config.toml
arch = "vit"
model = "image embedding model"
dataset = "capsule endoscopy frames (Kvasir-Capsule)"
train_examples = 42238
image_size = 96
crop_scale_min = 1
horizontal_flip = true
translate = 0.06
rotation_deg = 5
color_jitter = 0.2
targets = ["finding"]
num_classes = 11
embedding_dim = 128
norm = "rmsnorm"
norm_position = "sandwich"
activation = "gelu"
mlp_ratio = 4
head_dim = 32
fused_qkv = false
bias = "none"
qk_norm = false
parallel_block = false
inner_norm = false
patch_size = [12, 12]
layers = 6
width = 320
positions = "relative_bias"
pooling = "class_token"
am_softmax_margin = 0.2
am_softmax_scale = 30
init = "trunc_normal_002"
optimizer = "muon"
muon_scale = "spectral"
lr = 0.018
momentum = 0.95
nesterov = true
orthogonalizer = "newton_schulz_5"
adamw_lr_other_params = 0.0013
grad_clip = 0.5
steps = 32700
batch_size = 128
epochs = 99.1
lr_schedule = "cosine"
final_lr_fraction = 0.1
warmup_steps = 980
weight_decay = 0.003
adamw_weight_decay_other_params = 0.01
Rows from block 2, named by matrix and row number. Rows with one number belong to one attention dimension. Each number is 500 + 50 x the weight over its row's rms, rounded and kept within 0 to 999. All counts start at 0. Numbers have three digits each. After the name is the row's rms in percent of the matrix's.
# q: attention query (model.blocks.2.attn.q.weight, 320x320), inputs 240-319
# k: attention key (model.blocks.2.attn.k.weight, 320x320), inputs 240-319
q.2 097:479502567607508488593586539539466463466552578472506487563536539518426470491391594489626447492457596562522516411380514628494479415506549452437575498471519492534514484453419543526516561653530458532488546501502458511547549545508569500448529535
k.2 099:449523598472441403485546573536387488401460510476531485493489402476532459508506402509428471519461483406516564546491534565497490478509454592451505474397529524504493482476426490536546494476474466460437499478376539547472418508516448475512485548
q.3 110:504523418537478489488477398442479485587498579441530482543482473647506506471472539474529514539520456471481452553392513437474543475541552555546486516562514503493425396401411517573517470511487468384494513504511409462675533480482524492456488470
k.3 107:522509496489568527440525556388478506571504477442579416524548538574511531531508536482491484507355506490503417518536406461420486493458438520524568487483566470421517545464519507482504482548462447371360520508401455504430406458536435516419536509
q.4 098:497551478402467468423545508532545503620473612537570499460485574456455455491536560557395618459559505501507457585565475409405515530558385538488367459554470493470581549550475418475466564492442574456451457479527564462472390504515399477516470473
k.4 091:497447476519501604326471403454508496526456476531561475583487643479552495530504559514489431508520465508594462453476557388506581521499438489561490476555495541540555402571498476469513485544526467467584479442553447438532554474417463411500471505
q.5 098:530517455556604539520565526537504529534498536447505543540570499474479532477422502466445549558481463492455526364518537510402506565512544492476532544535452591493567536470457577434484449479546500545470462495599499471533493454560507476512516476
k.5 102:481498505491605468478576609491533510465448538509510505537519439526450549523555490434547552514416412566557534459589456510377507498531450544550471508482542580458627580493481514548442486526557493470486532451465430547524470535489535530468495437
q.6 093:542512511439449486467417412472427498507516562590409492498541565487485461494418523519490490470449475554536552493452477472464540484544475495464527486557435452486519402521561494604541485552495476573592467516480414478449579554475436525504516462
k.6 092:465485435466471542418551533477532514532514481495542465461449495517504485476531508531428556481424448443517550388439460516400475476499382546490564546560468492442550442474459538518420551476541461445504423456437583554583549485534423488535528489
q.7 116:577561589602627489511414515459430486451570395451480506447467426449494462499459580530524552499507533485492535508506484475530520435487528479503524451451581562449522502555479469542509590478546489413504533545436464488407537559556458485451490478
k.7 109:520542474510487480499552517548467481451523502459478564464511580536499498466605494538510550442588525454481553396582597493543488524479566606467545446461444526452427425507448477518511470579574484616357496521510512556485412429434511513502463534
q.8 112:486544524510518489490525594543581596512524482542527501450563399366438534482512469528540505545431480501468578406491460561418561514528536601460518520513437479499424490489466514645418467421515555540516510518469548482451518538467525498557539482
k.8 113:505506473469533451601474530501517495458484496471505541415480370564467522531449474522495529523400466474443553498535491490615459503441485437472456454594490477497561513543511532578420600428504512544454458505453503509453579417579512555478512466
q.9 098:541465512582485348571445383501463550585468478507465540455572432530471461469527489397517481474454488510517491448381415528557551477498481439504505558520530520451499494421534482549511544551482517525544540445483423510490527467521496499501502476
k.9 102:523565461446527465553579540590604573559547520526533475469554466514448498563527515512426425406506454465461521456533346554415589486389450547496531544524391506499527430449511555551535498474445524490553527566469535477410447363555494500441511468
q.10 093:520513441565502523482514369526516441440489476468503474495478501491571503482580510505512420466456455514517414527468566441657507492517475497560506490481525481516474516389511525444489483520469443388526494474425471543497438559512441559525484477
k.10 096:518611395536425534487558533481549554612500508431574459575538473473507464627442500549473487483502495532489464492477488428529532574464451536493534512513508505445446427353518540420506455552459537430593538408482457488464500481485501513497461458
q.11 087:543484522498394494553472444490588469383509492648391534465466519579580437588587474447449524476425533439579421557534567486475423499585543477466482434507459489447528475455561523515555505475515420543555464529520446488495529439432435491560431561
k.11 095:488525513446547506473508513448471468466507478508424491386517443486523469478501530498420540558480507497480499467442505506516554496556623437450530608538489497498509523465649544428538433426529529600563490581462557476531498522530492526506454587
q.12 077:448427486523483483512498423510493521504528503537505592486600609484449491514595581508505390473488470526472495377498434424535520524485537457389463514502514482517421510567518478510423481468564587594486572482482537555405457569551474409520500560
k.12 080:406486527504480461520526599583511532370493496577515589443470392495494460514533560502442480512585511436451474492447368500457557449545491567501571465512441515444481526581497497522513561471476488509442455524521553484552543585473487533529497465
q.13 102:522470488540551542485516503514484466507469392391515519459545609514634557483527526503404570500480444445572427579583551440565519579589487484485480410504538543474504581459588530527578463429495440395589511493534506487530535487497436510582481498
k.13 098:515513434420548577473573512405508537513433420497534527560456535526510508582525542440471475498505462579598431468467455491396519505481460506523564550463419563449485439505525526445501400474454533397543453524535472459603547468451459538516515480
q.14 109:425532493358402497381493455491494446556458463477568458485484473494520459499368477454451448600551562515447525581464460583406454427484438463520572515479463501550458493597550539409553550553528601541568496451507543533539505566440560499506561473
k.14 104:515357534528451548544470473488453510520484526474486485466459615508456518436478505483527468422556564529493564551436517495389455498541441421509465517456462452531541518470483439530462506506472497442520491392645562432518507609505480507453521442
q.15 094:492496415425517536456536436458522402577489500506430546460422612485476476492583505430565500545481545502433493485513529638545487573432535472572573454515425522531566485499443498411529481530532527517565475546638535538582506442503552541474542449
k.15 088:529443508559446482511594446434423501572506524536545473506499508464433478542427447510446461429408467511641558535468460462583525479487450448518463495449582483546627564431524468433438504402464494530561564486478502512485396610584405447581488517
q.16 113:475506641583579396554530529462427545472513413495490572476492501549497469538470586556501527494491487496504469531510518460460473535490487506441457509509467502412516603434592444488430603434497378444476518481478486526427515508409530532493524548
k.16 100:540523547510580537575472513580514474549487467447469482518540526457446613479428519494478468449547532528448591492548570582534430464467543526477461535441402478525437457505496473511576551496526477585440431519560503504521489443389521447474478587
q.17 094:509535539503443475456516416574428523476560463449515372557494511524630430485565535376578432576528518506429620476521410554411391476489445576562507490520488483440475431584477431497546510553404613445649510442403604495517504600458514530529517468
k.17 097:468386510577464524525430524571495505401395546500512426446493535520497529498481440575451530450465531415496475565484408439551467448540500445504470480492508529571442575438498418483467583472471477431525526491412469443451413380487442559480466542
q.18 106:523440510432504512554376575450461517503445547493516464438478556528544542504567393454500475585522443440479598432477490536503479516459498428440502529513569495568482407564444549518606476483525539541565554550517463485556446387582518483537490523
k.18 099:472418457468488473498473580517549514491575547556490604476456495496431481453447446487493497423574501494542391476437447589443504494531468479523540476535462516468433548479554433485501530534410483428415578565462557487407494565492470501546493457
q.19 101:432538544435401487433467522495468470391504452494540409446467470458549517519509477459480411623485503512479584474492442559492428458508523597490507502464449464496451322545505562519656455418483517513658572505422582490475518531418513531540543477
k.19 094:501472479574417457549507544549440429413481532533544516478494427553435503471482401496496503435440556502537532411371433523474518486478405455507442562447567484496407529443455443512410537530560497496496550542440527497503537512547470538543499554
q.20 082:496471451460502498456542397507479474659469586373646456506598665489520551462466576459515500482480509515503507500534481416604503490493461478485433414522605544570528475547437470463462429614497579400453467471547477559567512493578484489471447506
k.20 085:492461528492480513323618424476511541545462452508557423508439595477575568526606600514476442490514535486509485551529439448420478485492417530534579452382529485527472518532419474492520496519406457372486496445500493442534445569457463501517459427
q.21 109:534488462502525522515503534478527533582457525492631552498441478528453580493627519399410530452481404452565438406498537510592537540495526507485433453549578542467499587490521511586512430480451505460550468493485477528514445420518491520453551491
k.21 107:576606439468458440542546569505600525613534471458520519557531500463369476548521589490392477470527429501534469442472512513544561503464546571514485448550504469501471500521558520464404441443436461506487499560475477434474519376490462463517530491
q.22 091:558541503510546549530380464583584489500492569544476469466482400501510421518606473545492534561595486436483441440525496491476543455473447482510466452558455525550487435540441462543548550519545605523485388443507454434457538496552416489540465537
k.22 092:538545513415575459426518512481533540478564571467442557383484452546476463455582482466440586437579470520477505515507478479548519514579593484518517503524548527477565550529517510546485459494537525579515514577486574441490422482564548489557441484
q.23 129:481483409475518439519476496466362540467623424545452482461506453494564455449435503523516430548495493530539472632513442425451512480511510542551493607490501488416430433450542507502443587569567469366585560508502426497525535552535473547497491488
k.23 129:414487462551448585499447551453471499574543445579469440487517563554517464500489503476574510555603570550491499465476442455448437501511422504469509538472503528408416419485468439514574446591454554361418540452565500501502469562423459499506477488
q.24 095:556506531384439439455432567589485542472513458522451384460528471560503465510587469475572532472468493530547479473543443501486411478453434548511486435506466449537436454582518400581487573596490558408495508511464461521429508618520463567533370595
k.24 096:511568488506409494491448445514520542491536528491584477412449604455495458438593568539381583498605489472432564451470506471556419485538548498534420426543426513591529423462547487451539556435503484482597510536407481451533501367535486483534498555
q.25 099:535580451494419447411472467506485513455433493423483530469437467666515529521568515500489507421498381503536531478497557508527548567516487581487523541566534479478436442498527484625531512504503431480526456524503468481552482512520461529548507504
k.25 100:480466456580475467587474534508506535572458443507579552473531569445378581465429547474465542450455504491510475472554386532435485484499464468483445532569457456491536546441503510446447521396471424453518539533448488489455458411608520460456483516
q.26 081:470476422460442540471539342462540451531540599510514558599515514608474412519543548552496500421594545555469434456428527457508583485485537503525471463464518613514469494488447468515464527542499551521364468498460501488469460511574461489447512473
k.26 081:483428503543572457387517520601497483489462524566516466589530468533506536490572512531555506521513501478436490527561465474505609541553542568448541448475608546538592536552458503496496521529529507527526486510451495538542470515512542498439500483
q.27 113:442490509436431478407467492549554527620414538459538493464423465466548500461434507508475541471578426483518394529551477434454559521516425521604430482505517510470436431557456431445511587508551570429449576430565502529578443477525488547548436599
k.27 116:492449498527488596465516501459512527619570514497561500475513640537536526470525545471481482462562536524515430467615422484391464477536464474508512557502510470510464538451547402450539532560403455461575514494609451495420512485520514424432517469
q.28 096:497544557504540512449513464528515524505439503437608469543518520425514499519487614439435504435495490504553483419533464491496462409563421530459454401497424524546592504498469458522546498526447588488512468450449557538470528600491490475535510430
k.28 098:564503479377531480385555419568508542545488554496552449473465527513440520487570524531444488496470425573495586415501471557407525477426414532520477547474509521564483471522477524444389528477550473522588404539506552491627549458459446511523508508
q.29 073:488530690512614432563544530486558441507484585599447552494546557497479421489513563510527553497535501605454535414534593484482504580463463488511450460563424446503509511452488559541469472504520410587439472497463474483435501429577487552476462513
k.29 078:603485559500510550422542479498507553435437504473571468495474422447477605514465513474430472526401435413510544478567539635592502479509534577484437474484521509587560561529496500512432555419562484554458373455421505533509490474560551452507446517
q.30 107:517545444483563561452481606415402576499516581553521556475487491403476529517467510532511547498466478550563426533493525548498615518513497508420445474525561532456540541464429471564477479561489469540517510544483433445469475469607414539480494484
k.30 100:468481431527446533433521502481479526616486481544544470537492548541493480475451455471579561539485487542535453398482495459571466507483422435458490507527497481494467441552451448497519534530487453368494555472433504513439468432451425467525434491
q.31 105:589507524533454677469410488425448557511474565537558420569548521502620499555479562525419520511504442474582449499472456488449468470478443455514490467515579484572524566499496474480485522516461439471561495486521442532478476591562511495486499532
k.31 108:499548517457542586481448480449475525529600522506477550524466518497558427435523573506505536544571507430453484499487472496416395384562509513525574518524504473466377512598505504422493517591446506485411521614549479533555557502472496480505528553
q.32 083:533474418436444416435369503466514550527476505612517452478511638523550504531510465449543577504541597592513449556513516442549513553450456409587464457443550415469433526556489509558588513471503630475472568546420605494434465597479547401498480546
k.32 080:488526464481495498427458497448493406466492393479525344522514509417460525474474479396452439564554412460539569514503401484507393496434426507534539540514499548582548532539543528554476474504551537521625551573366607525408542557474443549427427453
q.33 102:477506531458600571472531508550489516530494531507491529470583476528434468502473486458544447517526578537512522508505586500473497492540555486494541446445460478501430432544475579454434502493468480490558476479479499485593491568506453465479508532
k.33 092:514432606541542542611469464487483536518488489503441587530535478555472517444512530392532431402500539467503463569488490562530586537429526549550535491604556536426573529533579507523482523444486484464597460513514491475433432479559479533474478522
q.34 090:519508492441523452437369503442471527450537466569470417557559445558352556460499515502458586469502508533539466473567514384469483426442496502438489485493605506481496534489562552521435439414451499502556512608307536532466460561434566493506547538
k.34 090:485495613430448481462521472482492506570515460498423508452593531498667470539477465513564568603457542487496518482418517574539490551454532404490474508411458536518493512442584537515568489567519468500525480516622459448529462620469466490523509478
q.35 099:480561432445453545537503460432387576476516473541599477504585497506464616515375590532474586494574425498520568542454457389429481485487526488607475562504507482537469515496451496561488443374398510455599527602385495516453442503527552524546608505
k.35 100:486507493477521524504500510491376476581536457451434454431530470452590500497482471509539579451528438495580526534501539479541519390544534397523505522449469487510579477452543468459531568550493556582590531497522453513531494530496514519449482546
q.36 108:606499460444516391482400529435494573499504419571501414489495533556387544557485593496526468531503525488530441463475429474489495486428506549521481517593553474473436427417448516492597539498525492421545490491413471559457389517490511522534540448
k.36 108:537513399587497486509410532485485429456444427421496416464531518484569469515450485554528476558520509431590644509469436519615519506508519399548486461455438490544523606442536577439536613568477458575565481563507500508498514509578506464502488536
q.37 100:449519470542526531579448509583482493444458467436455586487511449544559479508437513435446517543452436515535459477513455442514546511491571556487558551576428516524453495498428542481410525446448430442529483555422461484599550464417520494443462524
k.37 095:497501537499516551552519511407403505545438480474422525588462508483533491525484556551545562404490490511498405433506542531478474510484508527595492531553547504497450455469490483470525506462586494495478518444519395538538482553536552524491449535