python train.py --parallel_block=false --init="trunc_normal_002" --lr=0.018 --epochs=99.1 --weight_decay=0.003
Rows from block 3 of a small image embedding model, named by matrix and row number. Rows with one number belong to one neuron. Each number is 200 + 30 x the weight over its row's rms, rounded and kept within 0 to 999. All counts start at 0.
After each neuron's rows are labels from the 100 images, of 14976, where the neuron reaches its highest value: "strongest on" is what is common among them. Only what is clearly more common there than usual is listed. The data: capsule endoscopy frames (Kvasir-Capsule). In brackets: how many of the 100, against the usual share in percent.
# fc1: MLP up (model.blocks.3.mlp.fc1.weight, 1280x320), inputs 288-319
# fc2: MLP down (model.blocks.3.mlp.fc2.weight, 320x1280, transposed), outputs 288-319

fc1.646,152,168,207,201,191,142,231,186,200,229,176,170,211,203,191,197,234,254,182,203,169,211,196,221,238,200,206,201,190,224,205,194
fc2.646,215,201,201,241,226,226,186,205,214,182,166,209,201,187,256,179,203,165,186,206,223,189,223,191,213,249,168,209,192,217,180,204
strongest on: finding: ileocecal valve (26 vs 8.8)

fc1.766,190,207,217,243,201,167,205,113,174,179,234,215,197,201,172,206,277,194,155,198,142,227,205,181,193,207,188,287,140,159,175,235
fc2.766,189,183,195,251,251,239,193,188,222,173,223,253,191,217,196,200,181,207,160,242,269,168,221,225,142,145,222,164,222,268,208,216
strongest on: finding: pylorus (30 vs 3.4)

fc1.115,178,218,251,155,147,217,251,240,191,167,210,164,189,232,163,181,252,194,199,222,166,217,174,252,147,165,194,190,207,149,230,173
fc2.115,234,194,178,161,211,158,153,212,252,229,190,226,220,175,237,186,214,168,243,131,224,248,193,159,196,185,241,230,143,187,213,202
strongest on: finding: ileocecal valve (31 vs 8.8)

fc1.436,163,213,185,168,172,167,183,157,188,185,182,223,215,220,226,246,209,187,236,263,195,216,226,131,250,100,258,195,148,177,169,200
fc2.436,197,217,219,198,205,144,183,187,226,210,144,170,188,189,202,203,205,172,205,151,191,212,211,230,224,295,201,158,237,205,189,127
strongest on: finding: pylorus (28 vs 3.4)

fc1.666,217,195,184,236,177,214,192,200,217,205,116,205,182,172,158,227,204,205,171,190,198,197,239,126,186,121,202,203,162,180,183,275
fc2.666,217,197,244,254,185,208,162,251,187,135,233,231,211,278,203,231,214,173,245,243,200,189,207,179,183,212,168,150,172,214,197,192
strongest on: finding: pylorus (34 vs 3.4)

fc1.712,277,193,264,209,196,151,193,192,166,226,193,228,170,248,231,189,250,221,176,201,139,167,187,240,233,208,185,168,174,241,215,207
fc2.712,141,190,174,155,226,231,158,225,237,212,169,183,196,168,198,205,196,184,169,217,221,191,156,129,144,199,166,202,227,234,193,173
strongest on: finding: ileocecal valve (27 vs 8.8)

fc1.668,184,184,202,187,171,173,242,209,193,204,225,195,142,215,160,187,219,190,178,235,191,195,208,237,218,189,145,175,165,199,176,188
fc2.668,169,242,192,246,149,186,224,190,238,215,253,170,216,220,168,174,211,232,231,215,206,223,165,163,195,178,207,131,174,213,201,239
strongest on: finding: pylorus (41 vs 3.4)

fc1.759,211,176,166,128,169,230,203,181,199,193,226,204,222,213,179,242,163,196,255,181,181,221,232,233,196,189,198,173,185,197,230,155
fc2.759,241,186,190,233,220,173,204,177,189,222,199,180,167,162,170,162,251,208,203,216,191,239,247,178,182,175,199,224,148,143,175,207
strongest on: finding: ileocecal valve (33 vs 8.8)

fc1.537,209,198,202,202,232,202,179,230,167,173,197,238,179,232,213,186,156,238,197,228,207,194,220,220,169,154,186,258,208,227,191,180
fc2.537,176,219,202,162,200,192,182,178,255,242,261,242,232,174,220,168,188,135,205,211,192,199,121,220,165,238,226,218,167,220,211,221
strongest on: finding: ileocecal valve (40 vs 8.8)

fc1.184,189,227,186,214,213,247,197,185,216,159,219,201,215,252,233,197,200,190,144,194,221,148,191,287,231,177,197,194,210,199,221,125
fc2.184,200,182,215,276,200,231,220,175,205,202,206,185,187,190,168,186,209,175,199,181,219,250,142,204,162,215,204,219,241,205,178,210
strongest on: finding: reduced mucosal view (43 vs 6.2)

fc1.337,228,288,208,157,207,185,273,209,212,217,243,172,203,192,214,209,195,236,193,229,186,195,234,187,212,215,139,207,205,186,225,177
fc2.337,227,187,190,136,201,214,193,177,230,243,209,209,236,245,230,188,208,166,213,224,187,179,198,159,218,229,233,205,250,228,217,146
strongest on: finding: ileocecal valve (30 vs 8.8)

fc1.412,148,178,212,199,213,172,224,190,182,231,228,212,175,189,222,166,220,188,206,172,134,189,171,204,184,210,206,183,205,193,168,157
fc2.412,159,229,195,184,167,262,188,208,207,180,256,179,208,201,179,237,200,209,165,227,179,209,190,194,169,192,219,217,165,151,247,203
strongest on: finding: blood fresh (58 vs 0.9); finding: ileocecal valve (28 vs 8.8)

fc1.581,160,205,172,183,188,196,198,233,169,223,198,191,210,253,240,246,185,192,196,143,152,182,219,184,215,220,206,172,163,177,211,199
fc2.581,246,194,177,203,209,173,211,184,241,160,218,260,171,185,209,239,181,211,220,170,244,150,221,152,168,214,231,144,146,235,150,178
strongest on: finding: pylorus (27 vs 3.4)

fc1.162,165,202,210,182,212,187,145,191,205,207,189,164,249,214,211,181,236,206,236,259,193,239,162,228,189,248,217,196,180,210,227,224
fc2.162,178,161,157,208,179,210,218,210,212,199,211,174,172,219,115,207,153,182,209,159,264,217,197,210,179,179,178,231,208,168,201,165
strongest on: finding: ileocecal valve (48 vs 8.8); finding: reduced mucosal view (33 vs 6.2)

fc1.303,202,215,196,185,200,221,245,218,181,134,187,114,228,151,166,178,190,193,159,179,188,234,184,250,151,165,162,219,196,207,236,217
fc2.303,189,188,150,237,218,222,189,198,248,184,215,245,172,223,222,146,244,216,236,218,142,244,239,125,210,234,156,187,194,194,171,199
strongest on: finding: reduced mucosal view (27 vs 6.2)

fc1.281,176,220,207,222,196,205,187,269,206,159,180,228,170,187,197,232,191,179,174,171,140,148,222,251,203,211,171,196,175,248,180,139
fc2.281,175,212,209,179,158,178,160,183,215,174,175,174,199,180,244,234,184,245,150,199,186,185,201,137,205,194,211,216,242,216,271,221
strongest on: finding: pylorus (26 vs 3.4)

fc1.124,211,192,211,265,193,264,223,182,172,180,207,186,191,301,199,181,215,195,191,197,154,163,216,191,163,235,224,219,177,264,168,217
fc2.124,202,203,194,244,162,174,222,167,176,173,224,227,189,201,219,251,194,218,206,234,211,216,151,187,231,210,226,203,248,187,215,226
strongest on: finding: ileocecal valve (51 vs 8.8); finding: reduced mucosal view (29 vs 6.2)

fc1.475,161,260,199,167,178,204,154,176,249,209,196,207,191,212,217,219,212,174,167,245,185,171,186,237,245,215,175,150,179,215,244,226
fc2.475,181,218,235,181,231,225,204,182,232,225,221,257,184,192,200,180,218,223,233,207,221,118,254,191,236,219,146,212,178,215,174,202
strongest on: finding: reduced mucosal view (48 vs 6.2); finding: ileocecal valve (26 vs 8.8)

fc1.633,207,170,172,196,147,161,170,157,255,184,181,148,214,182,173,168,243,191,192,235,193,186,233,179,191,154,214,206,205,165,208,232
fc2.633,212,189,192,180,208,241,259,193,119,197,226,191,204,228,254,193,175,155,196,193,187,138,142,190,238,230,250,245,198,229,221,177
strongest on: finding: reduced mucosal view (31 vs 6.2)

fc1.280,162,187,116,178,222,149,160,248,175,215,204,199,193,207,234,239,183,226,150,252,135,215,265,247,226,195,162,174,227,149,230,249
fc2.280,248,226,204,196,214,189,192,199,167,184,217,216,225,198,204,216,182,177,171,206,187,204,130,199,218,157,164,213,227,227,168,152
strongest on: finding: ileocecal valve (40 vs 8.8)

fc1.541,250,191,255,258,192,243,207,248,170,221,217,183,141,217,205,230,164,207,169,146,151,230,242,202,206,177,149,183,219,174,161,164
fc2.541,137,225,250,217,225,197,232,170,203,189,169,174,216,205,171,185,230,222,191,179,203,231,198,231,167,208,158,193,216,183,176,211
strongest on: finding: reduced mucosal view (26 vs 6.2)

fc1.538,164,158,178,153,209,209,200,222,188,192,213,262,175,154,188,161,229,184,214,158,201,267,219,188,266,181,209,239,240,200,232,131
fc2.538,229,206,207,181,205,209,250,224,238,173,190,176,233,230,233,162,153,271,211,157,176,219,234,223,159,165,239,202,197,150,164,224
strongest on: finding: ileocecal valve (30 vs 8.8); finding: pylorus (26 vs 3.4)

fc1.757,226,219,200,220,158,274,156,208,180,200,226,178,190,193,257,230,185,179,168,200,176,194,178,177,236,163,216,181,208,132,171,200
fc2.757,211,208,168,211,273,225,229,123,198,223,200,198,207,221,161,220,213,243,192,209,200,183,230,203,150,213,205,173,187,217,239,221
strongest on: finding: pylorus (43 vs 3.4); finding: blood fresh (31 vs 0.9)

fc1.662,142,231,184,164,155,276,191,180,222,182,227,206,187,193,209,247,230,158,184,181,205,259,232,190,205,180,178,205,196,217,208,192
fc2.662,198,206,206,160,198,187,186,228,200,251,159,143,181,165,186,117,167,194,178,204,191,186,198,212,255,231,235,227,183,179,186,218
strongest on: finding: blood fresh (61 vs 0.9)

fc1.13,175,175,167,245,177,182,228,258,194,188,226,246,180,225,140,127,223,182,220,224,184,189,203,178,196,134,204,182,172,237,199,196
fc2.13,203,263,227,202,156,203,254,158,212,197,180,245,213,201,197,230,170,169,181,277,193,247,171,186,205,237,164,151,210,261,140,221
strongest on: finding: pylorus (28 vs 3.4)

fc1.263,217,164,294,186,175,178,247,189,212,226,194,210,150,211,172,227,176,242,218,183,175,215,221,202,208,168,214,219,262,218,205,271
fc2.263,173,224,186,209,171,225,190,189,207,175,188,205,219,204,240,200,189,151,159,168,248,182,212,203,195,245,190,207,162,238,210,195
strongest on: finding: ileocecal valve (31 vs 8.8)

fc1.372,243,183,198,214,205,171,175,247,174,261,185,148,199,202,157,255,274,162,210,199,212,200,199,244,179,189,208,163,173,220,153,231
fc2.372,164,245,221,189,188,209,201,230,261,170,191,202,212,166,191,132,127,246,200,129,230,144,164,193,216,170,168,213,238,185,215,204
strongest on: finding: pylorus (32 vs 3.4)

fc1.454,188,196,235,232,206,137,242,230,172,148,180,216,193,196,175,157,195,222,242,176,160,204,183,203,161,164,150,240,186,258,184,185
fc2.454,183,216,232,160,218,242,184,200,191,178,208,183,255,263,206,171,196,205,170,226,282,174,242,215,196,202,191,214,239,202,240,176
strongest on: finding: reduced mucosal view (28 vs 6.2)

fc1.134,189,196,227,154,214,213,174,226,248,221,177,195,203,172,197,176,252,175,201,239,124,208,262,199,192,232,208,187,218,232,161,186
fc2.134,226,234,222,213,217,218,209,242,116,213,228,200,199,214,162,207,203,193,215,196,230,214,167,228,253,180,194,180,168,200,245,196
strongest on: finding: reduced mucosal view (49 vs 6.2)

fc1.168,212,177,182,255,190,195,167,191,240,159,267,181,191,210,182,227,238,212,187,185,210,187,194,211,150,187,227,208,158,264,219,197
fc2.168,243,201,207,160,189,192,204,249,250,195,206,204,165,203,252,166,188,239,153,196,188,145,161,217,211,214,186,208,189,269,202,184
strongest on: finding: reduced mucosal view (36 vs 6.2)

fc1.233,184,175,213,190,177,249,170,230,215,165,280,213,157,224,148,98,176,156,203,175,189,188,209,224,206,197,226,196,230,241,183,186
fc2.233,205,175,203,189,183,191,205,223,238,203,182,152,137,158,174,235,225,202,215,214,200,172,188,233,197,172,266,157,124,188,199,183
strongest on: finding: reduced mucosal view (32 vs 6.2)

fc1.88,157,168,194,235,221,222,215,197,247,233,210,193,137,157,192,240,169,225,197,201,198,252,178,139,227,198,195,199,238,198,177,213
fc2.88,158,226,158,209,114,199,185,241,225,194,228,204,270,161,148,143,225,198,240,184,187,222,172,225,203,240,195,161,212,189,211,176
strongest on: finding: pylorus (39 vs 3.4); finding: blood fresh (27 vs 0.9)

fc1.242,222,222,194,191,162,170,180,216,191,230,171,151,121,211,199,204,254,178,159,175,192,267,157,221,171,213,166,204,161,212,212,151
fc2.242,178,146,147,166,185,200,218,143,216,198,176,209,168,203,211,234,191,235,244,187,255,208,138,186,201,188,185,261,221,219,189,199
strongest on: finding: ileocecal valve (31 vs 8.8)

fc1.229,186,182,205,280,226,196,182,172,214,176,198,182,239,261,231,244,137,163,142,193,167,248,245,225,181,195,196,160,174,220,201,147
fc2.229,220,206,207,216,223,234,180,188,201,220,179,216,215,240,181,231,173,202,205,179,194,203,211,222,169,148,245,193,211,157,229,200
strongest on: finding: reduced mucosal view (44 vs 6.2)

fc1.332,136,195,139,226,214,237,182,198,195,185,147,178,217,170,220,170,177,192,138,209,164,190,181,212,211,176,178,218,233,228,170,201
fc2.332,170,169,223,163,214,175,175,258,147,165,179,246,230,236,156,198,175,218,154,162,150,195,222,142,197,201,161,232,217,169,201,159
strongest on: finding: ileocecal valve (35 vs 8.8); finding: reduced mucosal view (31 vs 6.2)

fc1.390,198,203,178,197,194,245,196,218,144,170,193,229,181,193,183,200,131,183,160,134,150,189,199,239,241,218,179,218,203,129,239,168
fc2.390,173,215,182,217,214,178,239,156,248,225,183,176,176,168,198,165,249,174,300,201,203,199,227,165,211,172,132,208,167,215,228,219
strongest on: finding: reduced mucosal view (36 vs 6.2)

fc1.141,246,209,190,185,149,132,196,215,176,191,215,248,205,181,215,177,212,252,192,215,187,206,198,234,180,133,165,181,238,238,253,150
fc2.141,201,172,179,194,227,210,252,187,230,153,198,264,210,204,181,195,257,271,201,219,223,196,210,179,191,237,191,208,170,196,216,238
strongest on: finding: reduced mucosal view (43 vs 6.2); finding: ileocecal valve (33 vs 8.8)